python train.py --model="sound classifier" --dataset="single notes of musical instruments (NSynth)" --train_examples=184686 --n_mels=80 --hop_length=160 --input="log_mel" --spec_augment=false --win_length=512 --targets=["instrument family", "source", "note", "pitch class", "velocity"] --num_classes=[11, 3, 94, 12, 5] --arch="tdnn" --norm="batchnorm" --hidden_act="gelu" --depths=[12] --kernel_size=3 --stem="single" --widths=[256] --label_smoothing=0.1 --loss="cross_entropy" --init="trunc_normal_002" --optimizer="muon" --muon_scale="match_rms_adamw" --learning_rate=0.0018 --momentum=0.9 --nesterov=true --orthogonalizer="polar_express" --adamw_lr_other_params=0.0022 --max_grad_norm=1.0 --max_steps=2800 --batch_size=64 --epochs=1.0 --lr_schedule="wsd" --decay_fraction=0.4 --final_lr_fraction=0 --warmup_steps=140 --weight_decay=0.3 --adamw_weight_decay_other_params=0.05
Rows from block 9, named by matrix and row number. Each number is 128 + 24 x the weight over its row's rms, rounded and kept within 0 to 255. All counts start at 0. Numbers have three digits each. After the name is the row's rms in percent of the matrix's.
# conv: pointwise conv (model.blocks.9.conv.weight, 256x256x1), inputs 0-85
conv.66 110:109111137131166142197129119113165137125141144119087097148149120125126144125139136129145147159111142089159115168137111108079132105187115097117149150117147140160092149160156112105103122130125113141153055103121138142122129104127124085129127136073144158152130166
conv.67 099:138129110117092125134137159085112147096146108112135137102117100113128108094167119158111122170165177075171128094119102102141090130128186124123112107131142098133141099103140108108117143162125139096161174135154127094106146157136146085113101115145078143149110131
conv.68 093:101126131132117173149127149154173104153120146125136127161135115131115103167109151093105127123093156136116164121108139127136128109161147117172116142119107130122090141098136160164094129158097127105081142144129146156120182138137129180168149128135142121090117116
conv.69 111:122109106115117147163169101118115137127110095101121120160170124116106126110142155140105137126128132140161120159129119128137122081108135115166100077132136097177145129155157143124148192128140095103106097173087102124118136093161127088114113119093133095126142100
conv.70 098:133125136169138138154157124171110092139138098106115123146170136133114142130121130147134082120137098158163119159169119118109111141137104161132104156117115118133116174138126125147111135125119119106130148155117096137120140153118117147144099125125079151117125124
conv.71 094:133125100110095132109180063108102206124132126123124113145116141110115127100143148111145179141076135121092105103117119090110136122133112087147161134165117088126102109148077131101123160107122118160153089115165125132100101188091128132103134117157136085118140134
conv.72 101:130112171160142141142151120105146142130145083110149168117129147079111113146135110155087147161101133177126130117154105158140126154113126109130097106129145144111136134149133187133124152130109113111096102169133115127110127131113113157143131137116146101145113148
conv.73 092:112088117124126137119138118115114149109163124122147152141127158183133161150089133101141148107114144129123076148122114172170142131101095206148128112128149124138137139129188148122160087155123129093121121129113098110109143175132143110107132176182126119103131166
conv.74 099:129107088144138136132111091137130149095124143117115148119139128092092115150143109091165097127128151176085172156140138148132134142168138165136147111128128162162147125138135093127098143142078108109151091103126126092088151101131119110131170104113111188134072091
conv.75 106:142106128103082118132161125154159103130115143125103106126077140109100101095154158136124127107130128138081129171143091147113096098117138104146143134121130105107107155077104127126128107131109098117168109106158114086125143083097140118111100110129132171137112156
conv.76 099:117111089141098111148125139116161121141134141189122117150127159134153153119131137123119111103126145150152142139091125096147154134129074115124134112134107128128142152139131111136147105114120118133121138153104186094109105143150107124123146111097116092126131074
conv.77 102:116094119127141111119135119131136117120132162136099124046095101075138134179142089116138157121108101161109122108095137117136137132107107137187141109142127097136122104136115145108118119133099095156098149123151113085134122099120117098107132150124097157095122151
conv.78 100:123109132102163119097099154127110117146115187132119208132114162110121110136106112129163155167123156104176128098166168127122188129144132167176107085093148148138149139121107135116084147130146090121117123118171111113136136170134078131113156130175130107088128143
conv.79 103:092125164100159111139152142101098104096119128119116141089106122091117145133108095104141130113153136139111144152113128108148133126132157142124110097155142114159067115124153136148107135137082114164109133147140148146125103130118084107151143140114133089080100120
conv.80 111:124068121168081133140098138119123103077131128121133120117162124137155125134125149123115089063118135118116156159132101131072189121143094139117143137182160092166147098124159151099084110149071114139105168110122116132091135107134128118094131146098145112144088107
conv.81 084:164121139101131170109139143106179140108109156122136131123119096120137100108163129150123129129142147137144137130097132083129120135128147191113149170157102149133107125166151152146160126114130140143131158171121134123111121187158150173118151135120141122110104107
conv.82 095:097144107100138152106104156148100130140144097138105119098127113072112146118127132131110120115122119145091163101124070140127153141114089123140127131153160121153136129092151151134062104136168113104151153164130128142136134123090106121105145144122114187113148171
conv.83 093:159168113126077144098118131116119140144115135125078133132119082152180112154181146135096129119150105108120086161111127103136147133101177122110129138141097176151154122107097085095073137105105073142153096125115125114109099160117107103113129113107088088138110099
conv.84 095:118120129127145147089122109098140082085145122118129128148117166106109120122143136122219121094104156104131140098175143146127116158152110129122136130119124143106137136116129100120132164138100119162125139150141112125143167116130134160179122134086148154129070098
conv.85 109:043131115110114116112142082150109100100122173112136144109140122127122110131155140133115134118113123146104107150151090147144120173152096143087130123101172083129137136183129121134133142158162116099105110105114105115129118104097118115184128086132119147129185133
conv.86 099:105156127119121125106100096075130066096128143144106113096134113087086092154110138128131160137083127137126118130160077119169120104119103142115134123144141112095100176136099079154133123099086150143138106074092121126102126094149130143109130182103166121094122155
conv.87 092:140139133107125134123142123097148128141154121131140167159131155118135148095139121133145101159096148134137113112120132120106143108143156125146137148099135108124121145116129146137149088124120149069129128126089155131144135105137138122109135151093134127145118143
conv.88 119:150124139146086133122116109139153139130154160098122125127146123105130136089180171112123131125103109071122126102118131124096131127134108133160129089138123152164161136156142155098130115101135115117135153127114151129137137138136114133112174139149164160129131209
conv.89 099:076109164118096120121120140117152113094125135104123071108126133143153148131114166108102108129088111152128123136115119153139162131129156112102110097131138149126104112152159140155124105136108109128183120114128077145111116109085132147146113103111110120103115143
conv.90 105:149124136131166129127154098169127110118171122122115149132152143100121111088105096114124136138134113118125136131123131151140111141115135122135131123118142120111068135118100130142139115089095106104130122112156126143115114127114088108158128126084106131116104126
conv.91 092:104100138120124124105135149156121123118139145153128090080120110084095133115083120131120144143124144138112162146133091133128107097130100129116172082121138109140053096121152106145113112132173125143101130095146101138082138167063123102111138117131122148136101135
conv.92 109:106110134070146114130121140146116091114149089133117131112185135152097162133121131088108136137116101085129130141119104138137156136141114105087120116153129119165133125112197135144105093074105153137134121117110123153135115144142091115148102092140129095134132107
conv.93 109:122130169087124142157149095125170130108131144108130133162181144118133121117129134122156110120148137083126117167113181143151108136083207105086122110099114121098144150102158130129118126099134141113085113110116128144138116113109162130117160102110066180100128129
conv.94 103:106087160134137097127137121095088139151119139142144109157112088125073109135099129106111126156144192117169084137136138106137127128144124145129140157150131110135169086139185189111114102142150148108157165160151105109124153128099115091149141155127142129111117124
conv.95 109:124134147173122151125166094122127138141159123130115167130129092083144157130138144129107140145109105145128096139204148114104138133186114118175148146147110166154119102111127179116113124125117126125116151098116139088125131087150166159109155130145155123127143128
conv.96 110:129100140123133094102135104113107102099115140125143097151107107125094153068151096140159160121124153148148156136098122130095134091133163088134126102145131165096107154139146143156167138122122101073122122162147106077127127175053111117083112155150135146118144099
conv.97 104:134122129092109135097149128164128161140099121135128100124120095083081116148148151097129116121072098116129131132129096082113162113117048147106119180146131127100126143147103124128113111130080120165165089140103109118118166113135141143160112115123121129135097116
conv.98 113:106127125102074112136179128178117111152127159110098128125136169094102127098096118115124121151136055131115096149130146100139107094153135134177139134114129104121110109116127099092135100147084088107140150125140088142109104134107131137090122116136136152113090129
conv.99 106:114134111150096152158179132156112090114128109115118138097124150166116120148159121145144107124145124120109158122164099139177134113140088096118137122116163120111146146130134094152157101180124148174134160126111126178121140105143128114165170168096116115124146119
conv.100 111:127136122136123139152116112153127140097103177098098105167124120121157124072139107136107145145143072144133128114104132098135159091094148147100064107159155120141123151151117112107113130107145086107155153134137104141097152137136134128116097097106147151175121148
conv.101 110:157130180177173142120064117164150093125126137095148108080169118101123141110137148135144173168103114132097126168129076165170105103162141132113139110113122139092107122127129168125141131131145132128154132129148147113124131128114121195137113127159122112127114165
conv.102 097:085136101132123133165109091123140132150126136102107146128111168094160109119134098090054129119129126170131105160123121138142104087138112141139145139098094153158087136153101137114164130121086146124113107093105155136138135099127130135111104141100106136145129103
conv.103 102:124131105123134111139161112113130108053139123140106098152182113135103141142110128135098123084101111150145080127102080118143124116125100138179174150106145154102144077144126125146120082199163081131108110129147127123131123140107123132129099160145111092109118115
conv.104 097:099124089134126162121132108124132129135144116109087108120113136136105112141131132120101152165124092125175085172088150135110130158164073112104149097127154176092099141102115070134104118121126108126123155169110106107129107126113119125121143125142129110124148095
conv.105 110:130121110094107136127113095116085143121062153106112097112184150119134136118082073121127128166117151166155096142073120083144104128132103116155126101113127122123091160129155152142127095124093133121106135138096120113120130113113068130141127122129124120122134103
conv.106 115:111086130145118144117140106077104114155125152130124155155116134140144103137144091118139102125117129173129109132197140117090110149144105136117115139108187119133076149095149163139129102117105118151137140133114134095148153138102107143117093083147120091105083104
conv.107 101:134113096115103107194133127156146112122119147121080177118091183141095129149127112115130118130116144124151114151163144101121175163097091142142135082140144147092090149084121185098140133144113109152141138121121122146140123117131086112134140134112162103125123106
conv.108 099:130127118139154100107130118101129118109121157099120131099115196113121111110143146113147096156135148132125127123187166126124120113146086083144128123136154135086086141116086136150091090137109138100124096154129085152115155155102133110143104144074147165123147118
conv.109 103:121124103138108130116104090091154146122098151120126087155148115147105138149120063119099161118103078092107128125116144112180095140166143132140133120110123085111120131141119138121140113142105140137093110123143181129167122117100138082137130114132181099124140138
conv.110 093:103126089098135141109093162074115153144128194134091141135113148119095108122117154098184132086136154158169146080146138123148154162133138108180134135130149115141107080097146182146117111141152174121123095105184128133102106088110155114094110093119109130123153118
conv.111 095:145175120137128124121070117173109065119118162133095099113150098169131165113167120104110131136160113105118107157118159147143135134137141127112173133097099129143116140117107123132150107097126139127149129156106074133093127107097113098122122107113178153102132166
conv.112 105:146119180150140135122175167151133117146131113101122157150162138113163128134086100106165165138140174159179118175132107146134128131098116109109133115116112117100117139140100086121114137167129134137119150119117122117158152091126127129153127134139091122088149126
conv.113 088:117130138129115133104194134144090165134157110138127154114095095117139135156152111115091109135110075136109108081123156153167195125162123166136169122113155129124111101157124097124103103134154126109140106128086129134115132153128140087109151120151104117124117133
conv.114 096:112086107130154143135151131065105123102125109122127125115162122069132137138127072128112098114129113124150116127108134159149106138093138181176105134099103177118127144079122118121131130169091112137142113114116105136108124110149146105123099140142086114097113115
conv.115 098:124153120112120093126121152116087154187173142116115117115134134141135117115131127092133088152121157139103116141102116158121168123162075130121095130166122132131163132145081130143165151099137148113110132127083149150109164117167084175137103171128128155140127160
conv.116 100:109163110127092132099140122105074121140075112131082147151082128158092128099147144127120165164111138115148119166148102122116140167096124153172111112137108109085117133106166123111097130093152098150143126129132095126106098130133130156173187150115105161148146142
conv.117 096:178096119138086131121183087129119143163122186121059110147126152142164125174124141140096167138059158140128116144094111167128093140124096125115109077105104081071130127125163113121126111154129108145116103137117117105122105083104102109140161193147124129106133108
conv.118 091:126127155128128134156182142102127172131124179154125102119203141082137116107114147144122170080158134079137129074087144110111139147156157146138143130154142172156154108148152114113116162097105160119125115214145160120105125096090122131121122113136174102148101144
conv.119 091:102072151106129157092079124153148094124104152188103112156100133145126122129140099082134096084121125124143107132126138103114138129131152108111113137139108164163138151174157127101089056096160148084155101102085139113113109170094123142124119144127139121115118134
conv.120 098:162126180124170118053108151139141148131148173134141163133093125122142115112124122119159087137150123144146125145134160113106196150139150164195131101127128109145163122110122125118144128121123094120183141105126114069136119154139109149132142136161140106136116098
conv.121 103:128131092152130126094135133169124169123128113140077152121159094112109122124152116112121153123109122082141143185111127114128142098069105121145112122136162093164118151114104133117096148112108086090153082160167082168109121101153119123128121155106093069121104096
conv.122 100:152126137152116135178170164137106125112094127107106109124130094124142131135077137132133113116095137163115117174166134143152110107142126124119109109113102121127167157092131124080102129084134128140118116083109087131092104155120092103103128165144123159120136127
conv.123 101:104112121107116141156095101190144100096167111092127141107094134138124114152109142091142142119143118100155138140108112112102105137157111083153158126139120129128157142095146096130118126098133129102091098143110076131147129116117109118096142102134121135119126092
conv.124 121:160112121096118102144156147123140094111134160125093112116207112159112137117189126083135147144100172144159124174108110112153145100169133098141127086124123098096145100114073108104103082138093117152133107120119114117137118142143129135112114161129180143124118151
conv.125 094:109139137096112142109105152124128126166123164132113107151124150126139129162108158152166129125127166131096159143126115137145109145152166142085140118074121138165131135118189114121117138160125125118125081121173129092154140095134148135111176090134142177112115119
conv.126 107:131123071104099170132140101150116091090122117104131128149164099116151133103149126082130126156108118093144122157170149117154133135151148132110070090158168134130147105114153108139085108125159116104093117139126133107109128095162128124063117141133159143131188123
conv.127 106:116113144104157141132127122146127120150086113144097181108139090088103094152133104123167118135104145123130112129106126120136110119094122117133101119124126129116146122160169114121079140106134155118129137183078112106136149164121104147155129133124143137107181155
conv.128 100:125117105123143093152111159143094143109166121127146145149142121131098127079123204126083133106127132142105155100072162119146123172148133131139164122141151153169096126153180155106107115096106110094186098110117097127115162088128114102164140173116131126144080122
conv.129 093:106127102152123171144149139127105123075108156150113140115136123095172138173106122135179154074192112130124132144088109133109091101121175148122140102137158179127117128115137112140114125166088137150130114137091112140132126122117168136114129094085095113137194114
conv.130 084:126160127144148107103139133098159209155162105078072087095121114121161130125110149107118129139127141136151137113110116136110122116131130160159128145106152132094113125134127169121144136125159152176153180114174120105148125174116142127077115143129132094085138114
conv.131 098:125110134104169101118135162111138124107130091127150143130127132180127121113141108093139161125103178141159118156133147143145149129082087101158112126153133137094166106141132080130131087052116133130168202122082125134112124131139129128155125111220123129113105074
conv.132 089:173152142108121136102140108114139143116113130128134144107119058119145116083124111154125144144139113127157157089119141089101134083122153122121101175136177126147120123102096125124141135108137102092133152175172134131112133130096176144133106132139147184145162109
conv.133 099:146105098154128150171150163133109116130084143141138103121104128140094128117129149093138138165087149138093129141107179120153180165105148158143149143154146126101104110182137110145122103114137132141111153190097110129125106131155128105164126094143107134128162110
conv.134 099:099137149127083161102127121141119174175085128167085113139117112125091126102161093137109117137183100103153126143149124146099119079084126056133146112098087135097104128116181086168128120123145126082087119085119108144100142163132130132119127108079128188107141126
conv.135 094:083177165094117137105120121172151097141102126159084096119137128110158153111094138129166165141135181155134116096135115135106152168171149151105117107125093165118175110100165139146109134141137171135112124124095154106118105142112119114148157112108130144147109116
conv.136 094:124095114107166125170090084108133112118129084145121131097138125145171151074139113109110107083074110109110107106117101126165098117083142130137120135155130158136166138110126090127175080169113118133141091125095113085152139142142153129108134155122115129154110146
conv.137 093:120129143097154102162115118152144132144112159145123117105107149130119126175160126144150075123109140099104127132093127106107114100141130125132061161115135163146131130126198124161141133112132135126143143134135120114135176120146124132147196090143119131144194111
conv.138 103:168123130130107136131070094139116112123113104070116139121121091128138131138138127134082097146081052143130112160143141122173113109103131149120154130135138101095091135120135134134106126150078096111117141104133107128100081143133098139132134135119127139095105152
conv.139 086:130140130144126159159145111095109117123104135128115070146107119137137135163117094108168121147140105103157144108097118172110095124095122135114107105166118105164148146115109098115096197109117155113133124121123151154166132114131121130125095128135109130144103113
conv.140 099:136112135126139126075127086174124165118155119103094127103108144129148125141106175110122141115105117126181094123122113091119152072165136139129138125153119108130096155118086135117131158156109066134133158167126117119133165111123155139108106144206111110137156135
conv.141 092:129114096131127107118143120103139145109141134155118130105142098120144130085118092099138153156137108115129123137141133156121136133098116154143125152145089130115116113143096132165115081119090117140088157167139136111104100133123125114133176135110089176105131133
conv.142 097:133089134130092145127148097130119138169079106139124142142107146154152130132099127124170135153146124110118094127164101148116108130141130118075126105125146139141122065123165163097101167160140157164167160116121101136097165138149158068132128140143128185139110110
conv.143 103:169135123096144141142139105125118138159141137085117110131160130116136104139147154092125124152169133124126095110118150100159116147136108125160133135162119097154127116138149139187110133146166144101164120164168114097117104096128117134115146133113112116144138132
conv.144 094:141128111121154119116127122161125129096148096102127119132145129128110124126133157134148167112127094119142125134128168131112131107137121141096156139141101124129102157124136088138117095117135112105120128093102096107151203118150125115114132084137131117115152145
conv.145 103:113189113155092157134140091119124140083163174105155133141134136141081158131102156103101126133139132157109083110113094157131143148160101149162105126113129127148139097111136160113144180124148110186149130144097122129151162151135128165135112113127140152077117161
conv.146 099:115144137131140095158146125112155174111123083089119132139122122132097133097132103099149070111128125140126124130125126126122098143108094142134092114152113153124138137137108120092140101107152138099141082128117103123129105076112146119141103111147174155118146118
conv.147 107:147118105125124113093153091101110146072124125112128128123108136103071119176132150118127126108139154110116138108105162132119104130104116111150145142087138108136124128175147110133149109119141119141146128147104187128146111100085148127078109140133110107128133145
conv.148 104:132106145099129113132135129152116097101128119107122133154141137117129180169179125090151131157109119145139130131124184127117125111125122123127158076126179093078103116144101136104127096138121120079128123135112110101111105139067111148131135121134112089147104149
conv.149 108:105124117126117096141117098147136113117093125156155119133155176120112129136120093162115126112098127080144126142135090137098122076212122140148127127112163115129120127140101150119120127164127112126122124154136115125131212127104171150096156150145102154166137109
conv.150 104:099164110151139102124142112129100116121134118109104134068106089128119117154099116136123101111138077110118142115121099125120138115150171118130143113122109141100150124117145090123133114101062118147170151127121121133131165133136101168125086137115128098091135147
conv.151 099:141152155115140141111096168151126102118134128134124105126136116149114125117142144089186121168125130127140118178134106120154124103157126140143111167132148113116102145114127099137153118093182157113121098172129080093126130177145111090119114140103159187126151126
conv.152 115:115133137135118109172192106180116156130138117123109114171169181128136152151078125120133156103114134108114127200157108142072116126080121104137152119131189117114100148090110160137136097114121097120096124133105155175112106128152152133108125123135127117116140130
conv.153 101:149126158124153112132123152150100098110154185109126128128106084144117120122096110093100137163109159122126118119152120156143168140205139115132074114095139138076157115092167101137105136105105111111138122088094167126148128170109147144110111146133087164111113141
conv.154 105:117118142148160159165116103161172097140120122164119131113094127162124157103085140128117122087121098140104110120139108128155112121109135159138127168147147105127110111139111149099135123150140124137096111133116128121105149126149092103113123159144155106100148158
conv.155 099:128136112124121123119125139141158150115138149122108144173193132130104117130161187095194103109102143116154128128102139122102110102112131125136123157113106129171132127163106164109085103095181118132174145094135090124124087157068120113162115094114156075104154119
conv.156 095:135117081122140095096133112146117121119127127112121152108133146101138156081189135134079146135106175134159117107106105133081098157088150100125095106151098160168186109097129167120119132110145109113160141124151152117108104140157140157145145129121130097150087120
conv.157 102:111133086112094146135135144125091104156117084090140155155115122146107130124157143139104134126129113115124100138156127137137152120139137170200128131143136121106121150171136159104149111105137117112135176096117122084123111125152149144142124124132130171128088146
conv.158 081:143154149149127120141127140120124112127183145153108141170127129133145136126113080128142123124158128129110152124125144138121132149148089130132200142151145097050144118108081150116129100160150178108112134120128133107174165050149088154121159115140117112141166081
conv.159 094:114094126132125095142074104135097121143107166121125118108160165168118086122080121116128120133143169114161110122103148127141103137143134099159129149147131125133141096099120097139110130168095118125111154173147127129131171171122127148112148110144154121144130121
conv.160 091:142124194063112125102115129148113142152110160110114129154111141132160117122120182149109132141142136096136109116085128115122119118108125144122163148180081092109129105134101110140128138142150168146128115118087159163126107107084141149110122137099106121162119083
conv.161 112:081145106127109118104145120116137101148132155075116146109143141165113126097140126123138150138099143121149138189112124076092100092116130122158151124121181126113095121117114096155125152137093111165171138134102137134160074081116135098109106139092149146110114100
conv.162 111:069115129110110164131137144205152150129124118127123147146142100129128097154087124128127143127124139096142144089168116132180141112107142128104164132141148136134142095155120102148146106140130116110155146123125081127133094126122121140111168171133187167117123116
conv.163 108:132096175118098125135092102140143108133136130119089102121104148104106108103131115109129125126140103123113096129126150084134099105140124123100129105092103136118106113107104101151124117118133124125078087149126086099123137106095110113077103110120078151109114121
conv.164 096:109129167130142142118147141115130108088114135104142124122176119084138138138118135124146123126118130148116161114141098101099138138114145142103141132131168136109111149155156107151134131135134137089196131135131083120160167122082141095148124058153102146139109113
conv.165 101:133097132092117127106124155135128121116089111155134103125149143114095138131075126117102106122118128095136097149120116124116096099132155177167126153164161147153133133143151129090148110152128114128142127140124114120101122175160121111147115128134102134110138100
conv.166 096:121116162107136084124111161135098112141143128151125133132108156113115141086182106093116127112105169137145144106108134116129114088116144136127104141087140107096134162148069152098117149166134145135156110096147103123125142103112118113115145202129129156114141142
conv.167 105:113117074080099120143117163130168086115131116137134136131131096108086109123159126119107130111122074132086137137195140126133122135105070121143122154124122117131133140138141146131121117177111084106134096092175160125165132147109150132155103151122104109134146128
conv.168 095:122179126158120126124156119136098121110060060100112113085142089088133120112079107102105090099134160118162083137138144104143114107084143132156111130140118120120084144117071089137113154155087148155107107115116124121125165105105100092148129131140150114144126093
conv.169 096:129133148134120105146124085132126082098090124083116120140116119105144119116098163119076097097145119148131141190095107094119130089119151167146119117125140123121107143108177113133138100140093095107109169156126113121128174184105103141171111154111139113118140093
conv.170 092:153129097136178106173085107124154132131121195106110161098153153152113132141116100111143153108145151157143089141101138081131109100111158094116111129117089125111110152137115140127140094108160081126140124142103138107136129092114108126127122133103117150117136190
conv.171 089:105179092169122126125110155166076142134111133125089125124167129104114165129115123097118130141116119153141114131113157059159133143167157152101173089116144136132164141159129102092122138103099145152084115116107133107130097110115128085137105135163107121116106150
conv.172 105:146114120123125153142132166166139102137160107104130079130127157052166141121135142158134084194074135119182165101177129141096139083119120067137155119154098149131134106128161129136112091147127140078101141088127115125126136119148118143161112122123110146125143129
conv.173 096:116140127121134171103169085133126150148130125135129126120111101098105132134153100104091099140120168142132128155162103131128118106101112073121119148088167077090128123123160146125097117151111121113156133175135091147155159105093144100111111103090129183115125089
conv.174 089:109140126138130147138127151140154129123149139087117104119088096100142157111165144161159128129105103098116124111140146104119091120143147163161187091128202119146107168111121128125140136100139123114122130113159151095138143101155163132160108184111114125127166066
conv.175 097:131148123117119135124185110122131112169107194138124141096128152087134115165103111119099155118145131096161101122127141152146147132162140142093131152129123122137105113099138144150113159126147092145109096130115128183140083142099149154139139125149113132104136129
conv.176 099:128120105190121122087108146133090150094108135101144084168095127140112156090141111156114103136130099153125147160120125125110127107131143083136121112105126114121124146101195127085101114119149098116079151133161096148090153129144162097153112100122127121115118115
conv.177 091:124132180120161125121117125120129163095150143118125136102131139059131133136114163099115094121136125129123139108065115109145152107144154145170138097132118120195109100094124150141131093124168110080119170151152136137122135117122129105133103122142131147128130183
conv.178 092:092120137115138139126132114138119138120121131168103098081142148092099132052101129086117137153109144139106168111127156116131121095138142123152133146153119118162157152108107134136150123139140164156054080117127100108113111063110144118125161154118121108153139126
conv.179 087:138145104156153113142090105138134125171169159109108128137097111129128103088132087145143090133120084132128138164095099130110096175164146131149102151100109097186142119094118121099141137128107161124113148179102115137132110117132174117154095125149120122137160098
conv.180 108:059130088145152132121133129147146125165121153121096126139112114131108118107168139125121101132143109103101136199172156136118075084146121109130134135133140131118099145132127120139129125098155097138120139097098126107120103107098138144139140111144073159106116138
conv.181 092:121126088116127141124103094156143095129073126151159100114180142142121074113148112111120131127126140096138119092122153124153158150123185108141145118149117113150125149123143136132107121116115131092114129169168125132109143143088119129119106125125117106100119152
conv.182 096:106124053141155124121131123172128177089135109114121136153138166165105137129117131155132121131149116138155113150098124123103137114138147167132115136086106121134165147156150084107141100110139122104161096096124080131125133119126111108097127141137147103140085157
conv.183 100:109105139161151119125133093139088134077104132102121133183172125095173115137144105079131090147072109115125140138123149118189153146122130132139099114150116151099148151102152148113121121127110159126102122149143129112117105162129139100137074086129095109140115120
conv.184 102:110095141111136132117147083125144095142144129140115160150132130083115120139130106124132124103115101128132109143135128159128141129109160109166174101150091086113134148072138131112116110125145147161123102137134126069167114152112110121147140179146098118114161141
conv.185 089:118116137104144141090100122110169141149179106153103135143166098124155120150163175107100114088136164146123123148127141119136145128115100146174105117112125161127121132140107144114145169134128107117149127177113126167095139099090104135095105118108127104123083097
conv.186 100:141140134090130138130091080134099129101131119133107122127095100128125172096122108106118130152119153188131114101139123104126137098120105158169068129111136101109140146141127144152145133146082113125168081131116117127118106104133129115123143171132090147127147141
conv.187 097:153126144103145111126123126080148115154142141121130153139136106110135148121126128133151129139112117157104119090139111147101153080134184081128092117086104101147169151145135136162125089123114143065169158177153172126125148121165107122123136114131128087165140094
conv.188 111:148127145117092123131118107134119139150132099141114094075156118135123074143102107152127092092112105157078090111180126098138145137153095112132140104132127133091104146140069126172124119135139138130144096133139139117079162069158166114076133157122092146117140127
conv.189 091:097106150127099130150132152139109189120091102135136110124103084093132163122101080085109128122151117166106172134131110114141157145111111104121162144111100150124100155141084108132130105150131132115129089105137116098142106118125161125133153108125172069167083120
conv.190 111:167103115117113099183187115184104117084086213131098119099119135101145120119139126120130146128103126170134101178117128097152120119095152095122159140142136112176089112121147146127112084135180138096146148110131112117125125131136121120140150143160144112165114163
conv.191 097:081108126127130114124116149160114100131116093128122149122134155124150093108098166101177127121130180156078178132129145128139103137094150141146139112139168105141119102103160126139164094136166122133119101118153148118136118121130114120124118145126074148102119097
conv.192 090:115116104069118107128101119104168162122186138093149155105093110139131124126145172139140113155108158123100148147122128134136178105119117155160136105146140157176123124146112132115107092140154107107134173158173149094147092110104107094110140139125105140116141129
conv.193 099:147158109128111129144109157191161125153085157134100119125090127118102139095113170134126150114116121110121130075092106131130102101149172137123109129116130062167129123137195130134135098117130133126194166140160160140143108149109112136124100095148130109112119107
conv.194 086:163146183141121170126113149081120155156080149145157101154164127127149098151131119105167067127156103131114128127098143170133139157108117088105112137147136139180135110164155159131122140123122096167099098140119149151164152103100106148117131104141119099123137119
conv.195 103:126100098112128144142106145150165131090142163097134129119115169120146108080111095112072098145127190146124150191158145107122160134112155110135107131144124098112094162056122121088159151141156148124127092185131143132106132130136134121136114099109141137138130147
conv.196 108:134127146105118149094169108090078123120107109120148135130139130102116111155175136150136114081149131135062152141165083134135149126128157119124108099096112115127132133161086135138108103149125126130128102141137133142116115086163117130114116114128087171114123178
conv.197 094:136092103121126136137124160158090161069131128111119093130073091122138158134126120150117160141138138144135106101121137131158129133084096118138143118134105100144125124119133061149123108116096116119078088127099092076127133088114086137117102137093116092141128134
conv.198 097:118113120137098073111094076115096138131103141122134141134160167114102154125114135131154141109121138150088129131145151129142155095178149135123142117062127136124072077137115125149153128121183101139138149119131105120109119134130098099071141124138121123151094121
conv.199 107:129086194108093100144142110114110098122117097133125111102014145142123127141200111137167103159139165145122114124132142138186164112150127143108122135120103114117125139098161101123118123120136123155152133141127125129131111128142103109123148129099140174151133132
conv.200 099:125099108132111141115094117097093113144145155141104164162124089107119079126163147133161090157077131149132149071116119085134107134130129157119123087117131120153111166102169122149103132110131120085152171154093121142148119107078094128126168157122124136120154084
conv.201 103:135133116142097121101116160130114123079108100143121140106092110136119130099141117127122090097166082081212111119134124134143162119134155108145125146107154127108147086129130099172115107120136125107123155179073132118118176103136108141106142171183115060142082150
conv.202 100:135169122123135125114106099134142100154146157146103097081146122117114147166104107131193150146128107090146129140107128127117134161146136123140153123131167163112138072094157121156106114117136142130154089104147102131111117159146087150106147137142107186136133120
conv.203 095:152102146144123102140090115124132119152130109146100132117083097143097103124131121113145129178087112128115152112148141128151144075144121146176128142116147123123098118137088082147131148110107101112164142153107097101108133130114145081122065115128121131115090125
conv.204 094:097147112096129137126119135121122162123141118100124134128093109175155126085133104106158143140138145172169093128087145138138123118093170122144119155133120124172116093119139135091120143142148093154173080163100062132140133101143119096111128125133161119133161117
conv.205 107:144103101144134146138113107195132092131143154085100119123160106165143147143117111104168127117096122075083106119155155094129115143125140121153104109111156144102139126107144092116132095130143118124142132091123152129135122131090132121143136092138114154119127180
conv.206 106:109159120145122151144115137136099108092129125108111155093111131081118136158139117147101102198149122139140124142132110098117136113127111124142119131105114155127125114132106122146092104114159135114107107172127141148102128107145090156126086124124097146121095162
conv.207 097:121099118137112082118175135096119141119137129105122120124164105170159165147116158100106131118143157104173122116128133118155105097081111140143165128108138129104099130136183092151112149099127091139140124138145140139124158134095111120175117129119141138124110085
conv.208 101:103163095072112124081131147089129135145137159112137128117134122152135150123123130144158085130113095171122106139092157108131152129155144129148082102119150129139117104163106126130094130098127121140089154142152107099158152107111135106116113154159140122153133160
conv.209 104:128122106116123131147119101117094100115104140126116134107131097129133103092139141115128112132149148127150141133086125131134134115130086157159168117168167150150120167139163161152112145130128123133143129154140160157140133154111113128181110080182119115111109138
conv.210 101:105141103109160131185165137154115108106069085132125142159123121131115148139106140114098121101114095086110096151122091132132102145171148120166129147085143105097165106128139131161125147106137127100079099161123092115136132152119088085168117089081096154152107120
conv.211 102:179091062148122104106108111131152109090150128110119146124152155082147113095113112145113132149107087100132114130081142143129168135094137140159158088107164108114115141156127163129140088126137147100134140126176084130141118172146123095098129121108134130104139167
conv.212 096:102130126139101155142123121146152127102097112122157141132144114153109124124211119184099089125134120151151165081107098134144122097183129155157150106118110147132144166154123137112119132090118143080116122163115096116108086136106104090133104139071096130115151162